Rows from block 4, named by matrix and row number. Each number is 128 + 24 x the weight over the matrix's rms, rounded and kept within 0 to 255. All counts start at 0.
# convs0: expand 5x5 conv (model.blocks.4.convs.0.weight, 224x56x5x5), inputs 6-11, a 5x5 kernel for each
convs0.15 [139 148 136 165 163 130 107 120 150 149 144  96  71 119 152 104 101 100 157 172 126 121 143 161 164 144 143 141  88  94 155 149 163  98  97 139 134 155  93  94 139 120 136 103 113 158 141 147 121 125 105 124 142 123 135 102 123 126 121 128 113 140 132 115 112 118 144 130 106 120 116 123 116 123 132 139 144 114  98  96 132 129  81  94  83 120 153  94 103  97 123 143 101 114 112 130 141 102 104 104 109 140 130 139 120 144 179 147 141 100 138 186 156 128  86 150 180 137 110  75 140 134  95  92  77 119 128 148 141 145 129 142 142 143 125 120 150 197 179 139 163 151 147 159 160 149 146 139 152 144]
convs0.16 [153 163 154 135 138 160 154 145 127 123 142 157 146 122 136 155 134 103 157 133 124 135 109 137 147 140 165 131 103 151 149 139  85 100 116 144 121  68 122 125 126 129 141 196 132 143  97 126 166 106  96 111 109 138 113 108  94  79 139 150 111  94 156 184 138 138 143 153 100 122 138 116 124 104 147 106 122 128 125 126 101  79 125 140 141 111  94 171 167 146 151 171 177 156 159 160 152 122  98 140 134 114 119 166 152 137 120 116 146 122 131 132 174 151 144 154 138 119 113 120 137 136 118 121 129 108 123 124 102 100 115 152 153 129 146 133 118 104 113 128  98 103 128 102 137 119 131 127 103 115]
convs0.17 [137 137 135 146 139 133 132 134 133 116 139  87  84 114 124 140 146 138 111 141 133 149 127 108 123 155 150 155 150 134 162 157 170 116 134 160 165 168 147 141 143 140 130 122 124 123 111  78 103 134 138 163 161 130 143 142 170 183 163 157 157 186 154 146 126 151 153 162 145 126 126 150 164 143 116 137 130 137 125 153 157 149 156 183 161 166 162 153 174 173 166 172 189 170 134 160 169 185 168 147 103  89  86 102 105 114 121  69 106 120 137 140  98 128 125 139 120 103 115 127 146 129 128 141 129 130 107  98 100 111  91  84 123 105 115  40  77  58  85  81  76 102  91 126  99 109  99  94 103 118]
convs0.18 [133 128 105 130 141 147 140 136 138 144 121 131 136 151 141 133 132 145 148 145 129 127 150 137 120 125 125 143 138 105 148 137 152 145 132 143 146 138 155 151 118 132 139 155 153 129 116 132 149 128 107 122 107  94 115  92  94  81  80  78 119 115 126 114 122 126 133 125 125 151 155 161 129 136 162 108 100  84  93 134 110  95 107 120 116 110 111 157 136 140 131 142 135 130 161 146 149 131 117 152 124 107 106 120  95 152 129 142 135 136 136 139 157 145 138 122 121 147 138 126 112 128 155 161 130 143 160 165 175 159 140 170 169 178 159 149 156 133 146 162 139 145 122 129 127  90 106 128 115 112]
convs0.19 [157 168 167 171 167 156 171 159 155 134 131 125 118 133 116 132 132 130 163 151 136 133 117 107  92 111 106 116 123 114  92  98 127 126 134  89  89 127 136 143 111 120 162 168 169  86  91  87 101 115  96 102 108  98  97  95  86  97  91  75 150 132 141 121 108 145 112 105 106 129 109  98 112 144 166  79 100 123  92  73 110 108  99  82  53 135 120 123 116  78 161 152 128 135 141 152 138 141 129 118  97 105 104  89  80  85  77  92 108 118  92 112 111 127 119  87  89  71 108 109 109  98  93 108 121 144 121 128 126 136 165 140 149 139 152 132 133 136 105 132 141 132 149 140 129 118 114 135 121 105]
convs0.20 [108 120  96  99 108 111 111  88 112 121 131 106 107 107 100  97 127 115  88 110 121 135 129 101 121 151 162 156 151 149 144 170 180 186 182 173 151 158 176 186 163 121  91 108 138 154 154 110 122 128 121 132 139 160 157 128 138 140 142 142 120 131 103 120 128 122  77  73 111 109 120  93 120 116 112 151 154 143 153 168 147 143 130 124 125 157 151 141 136 140 156 113 123 133 120 149 129 119 130 119 137 147 135 118 127 107 113 131 116 133 134 123 122 119 144 122 120 131 111 112 104 110 134 117 115 120 112 107 114 139 149 128 135 121 125 151 158 149 138 146 168 170 150 164 139 149 138 135 164 148]
convs0.21 [144 141 175 132 147 146 100 160 119 149 144  84 112 129 161 130 111 143 105 165 152 122 115 118 160 126 124 145 158 145 110 121 145 151 168 136 168 166 147 185 116 163 140 174 196 111 112 124 170 181 153 158 132 124 135 139 173 124 130 110 130 151 125 148 113 124 107 129 145 103 141 124 112  82 109 141 139  96  91 102 150 139  82 126 124 155 137 130 118 108 150 126 159 111 100 141 106 133  93  98  98 119 104 117 117 106 140 134  95 105 153 146 136 130 137 141 128 118 151 146 123 133 117 149 121 129 127  99 107  78 108 147  85 179 125  99 159 125 104 129 122 183 164 138 126 118 142 141 110  99]
convs0.22 [111 137 147 137 158 134 171 159 127 128 148 191 179  69 123 134 139 128 126 136 165 151 133 152 145 132 140 132 119 137 124 148 127 133 139 155 151 100 102 148 156 172 152 128 139 130 140 141 133 150 152 120 109 113 135 148 123  81 126 163 140 104 111 156 146 133 127 138 159 146 113 116 146 140 144 145 134 164 150 139 166 142 121 112 167 144 143  93 155 180 125 108 100 134 134 110 109 142 135 110 128 140 128 109 109 117  95 124 113 114 104  98 188 142 122 117 115 158 134 118 120 117 106 109  93 162 119 128 143 134 125 117 141 168 164  80 106 111 255 161 110  84 116 186 131 103 154 163 177 137]
convs0.23 [168 139 132 114  95 175 151 131 142 117 190 151 124 142 131 135 138 117 129 111 141 125 121 128 107 118 132 135 146 142 126 128 146 134 149 146 127 148 154 147 140 123 121 125 113 125 129 125 132  98  79 104 118 138 133  80 114 121 115 119  87 113 101 102 107  94 113 120  92 105 102 129 131 105 113 122 126 115 116 104 147 151 125 117  92 153 163 140 124  98 119 136 116 123 115 110 127  99  85  83 115 157 151 148 136 110 161 148 138 117  75 106 126 128  99 107 110 128 135 107 127 148 148 164 140 154 153 156 151 131 143 138 133 122 128 117 117 111  82  94 134 123 148 139 147 138 145 144 131 149]
convs0.24 [106 113  90  91 112 101 116 118 112 115  98 127 144 120 104  97 111 101 131 105 123 107  88 119 105 130 139 152 142 131 139 135 129 135 105 155 149 133 133 131 137 144 160 142 135 130 140 137 138 139 163 137 138 124 122 144 136 143 128 100 125 137 142 133 131 124 118  96 146 133 130 125 109 148 132 117 104  96  92  76  97 103  96  64  61  94 114 120  82  65  96  78  74 103  94 107  78  96 102 103 122 132 149 127  96 137 138 153 140 108 127 124 159 122 119 124 143 154 115 121 122 158 162 130 117 155 121 112 117 132 164 165 127 135 138 165 195 156 177 125 137 137 192 167 138 144 132 149 125 135]
convs0.25 [148 143 116 120 122 152 126 136 141 152 158 153 153 124 123 154 160 148 123 107 147 147 125 122 113 146 148 141 163 161 116 105 106 135 131 137 132 144 120 110 118 119 138 120 109 124 136 144 127 107 108  94  88  84  99 112 117 125  91  88 124 140 122 127 117 113 130 136 156 118 109 108 124 139 154 147 123 139 113 111 137 121 115 101  99 153 162 134 109  86 152 133 121  91  83 129 104 107 112 127 124 121 124 100 101 142 127 131  93  83 156 123 134 123 111  99  98 118 125 130  92  96 118 110 131 110 102 115 118 104 113 125 107 123 135 114 123  95 130 154  98  92 142 159 176 146 102 140 170 182]
convs0.26 [157 141 135 146 127 151 126 120 134 125 144 114 126 148 131 136 107 156 155 130 112  86  96 128 107 130 140 119 131 144 136 117 123 123 142 149 141 189 159 140 131 132 156 129 119 121 117 107 127 128 125 124 159 157 124 106 137 173 148 125 120 213 178 135 115 128 161 116 124 104 140 156 168 142 116 120 130 166 167 143 115 139 174 120 120 104 184 206 127  90 133 127 157 105  93 143 132 141 119 122 111 105 120 109 149 112 113 119 123 144  93  97  96 124 131 106 114  67  98 140 124 130 135 132 149 133 137 169 137 127 116 135 104  67 124 140 144 135  71 130 142 155 162 100 124 132 136 153 130 135]
convs0.27 [153 152 158 130 119 146 134 108 109 131 102 117 131 110 117 140 139 131 150 128 140 139 159 147 139 137 124  91 129 120 143 130  96 114 140 124 105  78 123 156 138 136 128 163 154 117 142 116 139 135 119 134 167 152 167 138 117 156 198 185 139 135 157 161 145 143 157 149 112 153 146 132 138 137 152 103 131 135 108 101 118 151 198 174 127 141 171 207 140 130 126 130 154  92 103 108  88 115  89  84 121 120 132 109  95 122 152 166 120  95 118 159 174 151 140  91 114 150 140 114  85  81  95 126 118 128 103 114 132 151  71  79 142 128 104 125 101  98  86 102 133 128 111  80  97 138 139 131 137 129]
convs0.28 [128 133 115 107  96 100 143 111 111 119 118 132 145 116 122 119 134 115 121 140 108 108 111 128 145 160 160 192 167 129 149 179 181 143 127 150 158 103 101  92 136 105  56 106  98 105 111  70  67  70 110 123 108 116 127 118 100 112 129 124 128  94 100 126 105 151 138 137 131 101 135 111 114 113 111 115 103 119 116 145 130 126 144 120 146 154 135 127 129 152 172 129 121 133 146 140 111 121 113 148 144 117 127 118 148 172 128 113 126 136 148  78 101 135 153 150 104 145 130 112 156 107 128 131 129 116 114 139 142 147 150 103 136 121 117 117 129 105 101  95 116 119 110  99 116 132 148 129 119 118]
convs0.29 [130 143 149 140 151 136 154 132 132 126 154 162  78 138 145 171 149 157 148 139 156 126 161 126 119 124 148 172 154 132 129 139 170 150 121 113 121 155 134 115 135 143 139 134 120 128 119 109 154 126 127 113  99  87 109  92 109 101 109 129 108  92 143  87 125 113  99 101  96 123 102 118 127 137 111 154 132 108  75 114 142 123 106  90 154 133  85  77  98 159 113  70  75  85 103 120 102 120  88 113 129 146 115 111 140 134 142 128 106 143 114 100 101 101 143 136 139  72 105 123 127 111  87 133 117 126 108 118 126 104 123 102 122 123 103 121 124 174  87 106  84 116 130 107 118 112 118  85  83  95]
convs0.30 [141 138 117 124 122 163 154 140 134 111 160 142 125 153 130 158 135 131 121 118 157 148 124 147 149 103 100 115 121 124 127 109 122 127 132 101  96 105 109 121 102 103 111 119 105 109 111 105 110  98  87  99 120 136 147 112 108 112 114 147  97  91 115 121 155  91 105 114 119 150 115  97 124 122 135 129 130 135 107 135 129 120 132 129 158 117 118 119 113 146 126 132 125 118 155 120 125 134 116 156 125 122 115 123 135 104 108  98  93 101  88 113 115  99  92  74 109 124 115 137  79 105 113 106 117 109 126 113  75  94 117 129 129 104  97 130 129 138  95 104 155 142 121 109 119 147 138 132 103 109]
convs0.31 [154 167  98 128 139 142 143  98 108 138 139 109  86  84 134 159 146 136 155 170 153 179 141 158 161  96  97  91 106  96  85 123 131 127 105 115 160 153 137 109 102 132 161 148 124 113 134 145 130 114 123 122 130 146 130 139 138 133 146 143 161 141 170 152 142 148 140 143 113 125 134 149 128 117 131 114 144 131 127 121 136 140 135 148 138 170 149 195 167 123 151 171 160 132 102 137 174 150 116  96 114 153 156 129 166 116 148 150 136 152 117 135 144 136 135  98 122 123 121 123  92  99  95 103 124 133 130 161 139 118 125 114 158 155 123 116 102 130 110 104 121  84  81  73  59 133  93 111  92  76]
convs0.32 [125 131 140 150 112 124 142 159 154 114 135 133 162 161 141 145 141 181 138 113 122 101 101  95 106 121 138 121 138 129 138 143 102 121  88 135 108  86 136 129 122 135 138 129 120 139 135 142 163 139 136 145 147 142 135 144 130 117 123 160 125 100 160 137 162 107 101 113 173 153 145 142 146 148 106 137 117 133 143 143 142 112 134 147 133 132 167 177 135 123 108 106 104 127 101 102 103 100  92  87 132 128 120 126  98 108 118 108 119 124  71  79 127 130 117  96  96 100 109 122 105 125 147 137 104 136 100  87  90  97 100  84  92 103 132 111 108  34  86 146 142 141 119 175 170 175 163 108 103 160]
convs0.33 [154 157 131 129 137 128 148 140 133 137 145 123 108 158 141 160 149 172 128 102 161 159 149 141 100  89 100 132 118 104  90 113 148 143 112 120 103  86 112 119 137 110 119 130 137 138 132 151 142 124 125 131 140 140 142 134 144 155 127 148 139 153 143 136 122 156 167 151 143 148 128 131 140 152 166 134 123 125 138 152 130 136 125 114 141 146 154 162 110 133 158 160 145 129 140 155 125 131 150 163  96  81  78 112 120 134 105  99 103 107  91  81 107 116 101 106  74  69  94  96 101 119  90 109 108 167 153 145 130 110 163 131 127 131 111 121 144  92  46 107 114 148  80 108 132 117  88 110 140 139]
convs0.34 [120 138 128 140 154 128 159 164 127 115 142 167 156 130 118 146 156 169 127 119 148 151 154 140 138 143 130 125  99  94 113 124 121 101 111 120 123 105 106 117 138 127 152 121 122 126 150 152 134 124 149 138 116 131 132 124 120 118 127 126 136 147 147 146 165 149 167 171 163 162 161 128 142 155 147 131 145 151 135 121 125 100 124 122 116 157 145 124 122 133 175 169 155 159 135 139 156 167 152 102 143 146 127 114 126 101 105 111 103 103 117 101 119 111 124  97  86  93 107 110 125 102  99 129 125  93 133 146 132 122  94 108 123 137 140 111 112  83 107 111 143 125  68  74  88 103 143 105  87  90]
convs0.35 [167 155 109 112 136 163 163 103 118 146 137 167 100 112 137 129 149 136 127 109 138 129 128 127 147 101  98 149 180 153  66  77 129 175 163  71  89 133 194 181  99 111 124 166 175  92 104 123 152 153 117 109 153 105  94 115 130 175 131 101 116 120 178 136 125 105 133 149 124 150  85 143 131 137 138 123 135 126  84 121  99 130 147 113 125  72 114 160 139 126  93 117 146 146 149 113 126 126 145 161 118 124 134 112 105 106 124 134 112 140 115 134 131  75 130 141 140 137 101 133 137 125 144 103 113 119 135 157 147 122 120 138 138 124 118 133 122 158 133  72 143 156 146 137  98 158 150 119 145 121]
convs0.36 [161 135  85 120 133 159 121  94 109 131 166 153  97 124 107 154 117 123 132 131 171 130 108 113 148 121 130 140 125 100 135 117 142 143 127 164 150 162 152 131 155 152 139 144 122 149 147 146 163 153  82 103 115 111 104  90 126 142 103 103  98 115 157 134 105  93 115 140 122 107  97 121 136 120 120  68  89  92  74  98  61  78  82  72  80  70  86 111 121  96  76  86 121 110  94  91 114 120 102  97  80  95 138 115 123  95 116 147 139 120 113 118 107 104 105 123 133 128 127 116 113 138 168 147 136 160 138 110 107 142 129 126  84  82 129 112 106 139 128 166 114 122 144 174 184 111 125 135 149 122]