A small self-supervised image encoder, trained from scratch.
Model: 2.26M parameters, 32-pixel images, arch efficientnet_v2, norm batchnorm, depths [3, 3, 3], widths [32, 56, 96].
Training: soap at rate 0.0019, 7100 steps, batches of 256.
Data: trained on photos of plants, animals and fungi (iNaturalist), 77898 training examples, 23.3 epochs.
Rows from block 3 of a small self-supervised image encoder, named by matrix and row number. Rows with one number belong to one channel. Each number is 500 + 50 x the weight over its row's rms, rounded and kept within 0 to 999. All counts start at 0. Numbers have three digits each.
After each channel's rows are labels from the 100 images, of 14848, where the channel reaches its highest value: "strongest on" is what is common among them. Only what is clearly more common there than usual is listed. The data: photos of plants, animals and fungi (iNaturalist).
# convs0: expand 5x5 conv, stride 2 (model.blocks.3.convs.0.weight, 128x32x5x5, each kernel summed), inputs 0-31
# convs1: project pointwise conv (model.blocks.3.convs.1.weight, 56x128x1x1, transposed), outputs 0-55

convs0.108:511501458427476479461397588491523430468527405452482629462470473426474471468474499495543456484513
convs1.108:560550490486459515560550463561507549403564433467585519459471526521430545580531446533568513488516471528436556446452487467510463591536444569518489575464527595430482500413
strongest on: order Passeriformes

convs0.99:560474507442505488487379612470488527485513421389476433501513476525505489471508460509389535538504
convs1.99:548488509590516597455430398443576577512520440626474474468457587505466498470507505544513467467555560475489453523436563414530489473507549526502540541559565499490509578462
strongest on: phylum Chordata; class Aves; order Passeriformes

convs0.25:531514544508440494444538553551592452451532499436539317450514496443482485476496448504503516497495
convs1.25:489449411502553512527488426505462568495467537556594476504441434455481390558495445499422557506427486477384476513577447532498502506451532478492551614501427484457440516479
strongest on: order Passeriformes

convs0.57:480415550495501525459448430595474446532586435493550526475542387522531549452485594487510524506487
convs1.57:508469501538466559498506519496469475505483460585555457483470473500545564530501461482477389542507468474388538549366485446436494560532528571450497514529593607556515595458
strongest on: order Passeriformes

convs0.64:517455487516548526455422381533490508572407563555464458490539502564557437518464476552464466577474
convs1.64:463478465382468500490527448493580456548521532551507465480405420422544519414431462542520513443398569460496503493529413440494482484435549581482570449496452535438469508494
strongest on: class Aves; order Passeriformes

convs0.71:540414492524439444484587440452455496574466495556481566595549477567497509532450497451593497469530
convs1.71:543487526411487608505467554459526495561489512532469530521520454442540546471426439502419502466494642605575495450495533433481443490436490580516554471476516562458454560530
strongest on: class Aves

convs0.76:490565508497523505553549425532615522445547498405439428488449508470466399490491529474590536503495
convs1.76:563501474547650583482540421508479577499551507541502510542486519427456449544478525504503545483431545504486433535488461505496519603414519546565635469562552470490510530494
strongest on: class Aves