A small self-supervised image encoder, trained from scratch: activation silu, soap at rate 0.0019.
Rows from block 5 of a small self-supervised image encoder, named by matrix and row number. Rows with one number belong to one channel. Each number is 500 + 50 x the weight over its row's rms, rounded and kept within 0 to 999. All counts start at 0. Numbers have three digits each. After the name is the row's rms in percent of the matrix's.
Before each channel's rows are labels from the 100 images, of 14848, where the channel reaches its highest value: "colour at peak" is the nearest of a few named colours to the mean colour under the peak. Only what is clearly more common there than usual is listed. The data: photos of plants, animals and fungi (iNaturalist).
# convs0: expand 5x5 conv (model.blocks.5.convs.0.weight, 224x56x5x5, each kernel summed), inputs 0-55
# convs1: project pointwise conv (model.blocks.5.convs.1.weight, 56x224x1x1, transposed), outputs 0-55

colour at peak: black
convs0.211 102:438505456449572482592424409509559532543413548494507526462512520557547562515509500595432561489511560478545515452583481550542459529459539500476499441501564380477542431454
convs1.211 118:436473509566511484385492424464454480494530492527555594539492511493481387545493418461498509583473497496497415474519492467502509467499531478533495439492566563463469427667

colour at peak: black
convs0.24 103:434528498457594515475462471497508572478538414479476490501592545474588591486505581510436581512488471577474437483579552557539379492429553493530486488480477462548488528575
convs1.24 094:554492580466450449486445504557504464476490512561465447492421377548605491513457406545502504546456604459455438494540502490575472447472537433509482482582581448542490535494

colour at peak: white; pink
convs0.37 091:462496508537499475456534588489530558491421550419506463402610536509544436404531533518460522490518480447559560536580454410518461559500457478437433507473588492516440511434
convs1.37 106:555467613516484420479543496627490451478474532471452537431453653514493502518444459468535542561474490517453507476498487512520501454364540591447482459497503514481524536556

colour at peak: white
convs0.198 082:389558568462611535533492549526472451496541433399494482495635502481542545504565491578435524476569464499523466518426444566472487538537536428446453560483488505493458498507
convs1.198 099:487460461600510487509539481475487572509535484504443506466487581502618426416534514471605547487437495502439521522604485480595464521534524551546458475429411509428471446544

colour at peak: black
convs0.84 098:450496553523609458548461548424470572509451474452443433521566610464548527588464465588451584532527514451490499528475461475581456549532467481484430410485438532507514495528
convs1.84 102:499427473486550524433408464580541537580510477576461498515511516556604444491463502497494489516511560432584492538536495470524451456419472467433563610495553581589456519517

colour at peak: white; pink
convs0.77 091:443546486509541437486523540511529473454487432348400526438599503449518451457574447499488591509443538464462506478505448602559435485497457431486467514478447509540553515537
convs1.77 109:459519470426462447577581461512506464507510514615551532486465514560589432473437476537379487431486494584478460574527515530465539457525454629484472474532475518488449516559

colour at peak: black
convs0.154 078:418488476516571436562422501515411516589461458511442502468534540498468579481467454572474579465457516511465516519442472511517542658479532557539487503460521434430586495539
convs1.154 099:534510514562493535476581547468485388466579542503521430518445491588556439498470494443506486457499493541541518541448458492481443331551483442406512493523421466527433491515

colour at peak: black
convs0.15 091:556465530495478562581450483448483506466510461516501572470470462654505467546600517493539410591568463418547560460482489450520568526507553440470475538500515519554519406479
convs1.15 085:534567511374501487446510480486491458553495517623509499506489423450539525482468455464492523477447527597542473456484559437445522402469537553506454539440466445401531599450

colour at peak: black
convs0.207 065:424559495461534482534508525440568514471415501434452478497554513531453439419469458493543541564470428427536547478475471499522424565461446530463354503514442486410587515510
convs1.207 098:542439493494568558485522544583522426484524411559524620492462519471505491531577517511466433513532504507507659437597445502542507533501540545520510535466574533492500439426

colour at peak: black
convs0.193 101:467500502447555520490545493480583469519425520483461520469572602479469486484528393471413498450514370428522481460517514437495446493434418584403455495542534440464513452496
convs1.193 096:456546529458576554531497604455519543587521560480546527484547546511556504454476547536564518493543448474432516519472581525457468406462543525502636517391535550487428525527

colour at peak: white
convs0.23 086:484438550550537495512554472479509526514500497509448510577508508379502505523486520646512611560520509396463551572518463501583459506570497539501546391548562494442508521469
convs1.23 095:462524440473454480520523492450526473449509471545594432525568591482531579464448546455465495423401557544530477553532551491437554489526400495471480558536459569508543603427

colour at peak: black
convs0.155 094:496398449484577399565509502568423494496482395455539547502537534511508596519564510480570537465468553468473455463530453570569436532455557514538474580574515478527439551524
convs1.155 089:483575463514512555481463598462491446557548558480410494505530450538496477494382464561463418575555444539524449568494453446447495544501562472510537512440476528557527375541

colour at peak: white
convs0.135 087:492366521557475443545524509453541506574519540483437487484520566459509534495457519517438546550434531482636520590539464572500542503605520527480573409522548438464504480518
convs1.135 096:459600475449481456434465440595471552502441493573599480512412475473500412475555474526526505392548534523408462471412488450544523491473552519567461561535502476522532545467

colour at peak: white
convs0.33 078:450447455550474505559475527546477640544458573488506428486478542480582538525421443541399584586455455441461519499494475476461494484479450565488460452522524506490450560401
convs1.33 098:459465540432520555477563475427602493420458476543545544560521523508425474485505555379538514467491517451551338508564534560500540508591482485473524506523489515511505544573

colour at peak: black
convs0.199 089:469481437574535461555485464496445528562440453421525465455575486425518531492535464568429531505524516480375492585515491536498539594462471444451512554563472404447549485578
convs1.199 091:488520458439544526479515541512505482582503589473382501532502579517481516478403452513511433552515414437592501402472489415548445424512518503446455487480525526574419448485

colour at peak: white
convs0.160 108:435525457477564489533428534538463436506461451487472526517499489471578598474460484497449536545401552606492464496553549560500425517416551465429533556548475444487593531587
convs1.160 088:476561378435463430562480501480489559571517516559502416458481501493492528514578454539555468519471554396510446527508483546514527545569494487473430387586490487470492540394

colour at peak: black
convs0.143 105:482587468526487511566491481489513494561479470564472449548506519405442544515565491538430450550648467492489549499525448569498425535539480506456587547626494475410485516491
convs1.143 095:526544432573453501486481443432430521475582532579464484600558442546425480533385428506467432604465491519491465500533497501503492566430512463469464442501511531591460502554

colour at peak: black
convs0.2 132:509513569426478595466377509367455498436554438510505479488541496540564530515502442546495461528479481577502550474436555393492506423482490492441466566477416551511494493543
convs1.2 087:465517477469491452418487528569489492497467509483471575515532494394527345576502454532444533505461485440442476598503504511453607491549474451501395570540523469535492569496

colour at peak: black
convs0.223 094:449531469545578517542455524514426487554511427445517495493538562542469503495510465543482474553572382483451587470436499488454462481452487416435407617559440470496479418470
convs1.223 096:521560487410579521521413464490507490457449571504465552551521460491580508570478457442525418474459551550599442428473507496560539542440500506522580548483493612538512515586

colour at peak: black
convs0.79 097:473497440559640447496445451544468525458461479442542530554550521504480509462619493549479510489519610486442425484558601571517459529453470489475533456546579497454573512490
convs1.79 089:490444579424451522436545561527458472569486515526478489491490526489505531455410517448510552515497359570559576499480460400554481487533562625464457497465519500518447428523

colour at peak: black
convs0.35 093:513525562431473538519499498461526537557566525497473489503531492661487485518394489506513557592430410479566537553493483503619524412460493444478502452471441534579493479512
convs1.35 095:598421578448560589372422535571484496473505442501557422492493574466494499514499524559487532563526593524459500497512492481529581483470464553545479510525589544482483556441

colour at peak: white
convs0.27 129:480503425535437409562454474436410563561500541546512420466504449438494530470561538521471528546433537523491518474440506518520548498606514433481493364507473415460566545483
convs1.27 091:547491547504618529484473486554485533484433360593553535530501496506500434589492486590530485545614465502461587547503475548479478470428458587547522545507533509476480460500

colour at peak: white
convs0.107 089:489449470473436474507571556507468542521514620461472553458536509470603456552434568501460492520463435346551570526551502400548534479512479491423449488456505504519465521458
convs1.107 107:567494458545407418484578499469489505457557554498520481544469519520431518524494481361539540554475527585504503572446450457580438475474534544448464567456547459427579478446

colour at peak: white
convs0.164 106:471525379603482419492591484593454477515481514531418485508502563516483456432365533563527523451511445441514598522578500468499490479469498554492522471546511472516553486441
convs1.164 093:485483527493453509578541433434551479445541499531499488448555455468441562543460523435462612490389504492450446597494493526505577544517508514476430420406553442467554520431

colour at peak: black
convs0.68 096:464543421467526457529415461501460501490465414488499526429533512530574540455526516507444524499425621498480422505558551545536456503426622462469472548546543466485610526558
convs1.68 098:399487540431605507423472634494499525570488522569540486483530490471544500527439510508553500553547438520502518475529501497512387497500410506385551488492523514556411449475

colour at peak: black
convs0.90 134:478554471423506478449442474514513551507464435506466530492492532536553472401405569538492539546465563524542527473530581564561488459463512431518531496496441438593564513654
convs1.90 101:384525482518487444609447401488546388537563540497495547523481459541498513549459531479465548374420493505484470539492580511455581517543449466559479471508505413508467504519

colour at peak: black
convs0.138 104:465496492568506469544433573489447557495447531476492482463499584655574442486451450506546455597503438425542516571410466499478494491499471487469504500551558542591544485435
convs1.138 097:475467485577439459463422559523449510513496487597491537531503550517433539562426555489483582588416492572463445519544535503555519523492578514459407493405517439571473542553

colour at peak: black
convs0.150 084:552392530492558587547518525464522475467499533435479495531471507576532533509571560457568445505558451447610427475453555446462510420510493477542489546508476525556469374568
convs1.150 097:561601493464454509487483508464448493522500437556606484517498493460561485548412536511411545396490541616469471477436533498451570567488466514591543500459480489492489598447

colour at peak: black
convs0.70 100:454447447425554439502441491549463404484484464448527495398556540557566512474515520507510541508450553577486434514602552609497422502473566480420473542492523502580533513551
convs1.70 096:513688527575519511469399505453460538518530535601475506559516428581419567557486505520511440528522488503529517471410490489558518535485514456514582475478510475455518446524

colour at peak: white
convs0.161 089:501483508448531524555465560427483489627452561543498473473621548511543475412492544423518494502525386547542527498396549469445529498489461482517477540506492399552544430512
convs1.161 106:574526610593548471477449563568474520468586553454472472487451445497538476550487419584568463569438534435529469524529477480558431508475565437517531431490556522462425500481

colour at peak: black
convs0.74 106:469476527501534399533454522508507446414506463463490513457512541432533452492520561518519573373470585531383444603521606554467478445548484494574490495515502541504569524497
convs1.74 105:557496502467485476457559519503470468567417421543565483608444545528511587501447398500463482502518386544472463440533471413517538489469611483507534496447478503512470493607

colour at peak: white
convs0.9 099:511503516409558483501445458541509441511486346457497502509488470549547558505495537538443469449548555563518464485553608522494432524439615465504513538532494477523629446514
convs1.9 096:392443517533529507499522533504398512413548586518408536426481535553510517486497551502572515608481534395466437559559486482540525496514508454523528394473511414508454486489

colour at peak: black
convs0.41 077:463563519545541478494508467490499492398450360464522486510539521557436445432554446523554442528598493483459601497512533487554446577468405437549475565530522498556497447504
convs1.41 112:547523461554464534491507402433439594489574565532458574512567520473554478480535478487572522533472452547539387488419535505440508398506448509469523477388523531487462427518

colour at peak: black
convs0.96 095:489439465511536500573471438514542460436454450450385556390552496573619564560500505566519584539528511466481467495497474531482514423416526487551492448534568534539539467473
convs1.96 098:501513471410498475505479514543518558602542438548463477482468499415554518586521461545509523501475432443460533506539623513522452416421545443457585491380547538536496538473

colour at peak: white
convs0.174 123:446446441432504494466484464587558509525536500512428594473547497536562568519537523508520498515397539482645475400505481456509451527435622555453485502508528437485531504492
convs1.174 087:431470426543519405499528447515433508467466414504526418468512491470529492566418510573466536570521587584405471550517499584441571461446445460519470508497559469425502514467

colour at peak: white
convs0.191 093:473486477512469435452503488472554587470422517488534461395510502470534580539492447547436549551505504479444483592639433579571491433516573506461555457515501410508537519486
convs1.191 104:508522511466434563533499432453575427452481452527511521549513468465433525471474608495453509387460536581480518499462549422420522527508420564576442558563506455457566521554

colour at peak: white; pink
convs0.158 084:465496501524553429453481468551468474556502441528368458523516469508483529571505496533451497546485470502447535542503428614562377489537562416501543458538424460430550501577
convs1.158 097:509610392421420472525422528472474475528515508495548451485532490423469554429508455513495551452457563575512542519455529489482575470547464539520422458591533447522494593426

colour at peak: black
convs0.176 084:492573567505531456464524586498521475587465455475431471533524526488516493517494424506484416424524530469508510582478347480550440621532503524440541561496488460412455486539
convs1.176 104:408386516507474574485576494492582378524535589479474506527516558527428455482517555425504580419459526539468495503476566501480521398495488501439472531477457549508484496416

colour at peak: white
convs0.34 072:567492467520470468593537536426399512516566539453430499409551542490587417507434503532535503521515482512515505551478475456500561532487476514527525523517610634568540437450
convs1.34 103:498520477506455496392545501457558529450413392518480520498506473439471445485594442475563515561484420435520464461503485599552474494449508478532460406467459432520401549553

colour at peak: black
convs0.98 118:543526474513522516571423460470490490629470444470501455438502499454456530566572372537492518493560531458400550524439535536523567528489468463461547494527478467424567393515
convs1.98 093:560504511555517502521512486467435463487622557579516555636485532624612478485384545488455453516463530576518499516466544478434508479541534553498540534497473506535463500492

colour at peak: white
convs0.117 101:477525453450519473597424532532508490568488506568373498569511483533529555528511519501487460593477464493544537531413424410517464547566603455448438467585465486502556523500
convs1.117 089:520401577523379489512457457590467465501515418564519430538487503464502511611480558487415563579463518495499470527530551592471523486501544463509442446459581522455510553465

colour at peak: white
convs0.220 097:439492529475550520467480465483463571492594438385538464513550464497516542536482465546458509503484590578392482463508449405570436567491516503505411528463463551444460591519
convs1.220 127:500539477507472609518545493474511375483542565477559539533554519409496538465538533532402555486410438552536558517487537435419556438568462489517532467551530425437517538475

colour at peak: black
convs0.55 097:479489538493588569508443459482408486573468443446499526507586478635487468490573432483481506524517479484433486440503519492506500450433526441508453573450457496552463374583
convs1.55 100:504548525433530481540473540457523477467526549533606504473547449409614496567487499524476451462442587585562487470460610505491521470444434469573555571492445531494556563502

colour at peak: black
convs0.62 127:413559415388564464536424499521480554512457414549512485496501478473548576499544535489546524548416567527506448461508580598522454539447547456448485478524452504464546599484
convs1.62 091:530450550506497490490524539499485397448518507592426524409552547567509432469425493528469535481490471507491587598554444455551566556521462494565499538395567500501568445561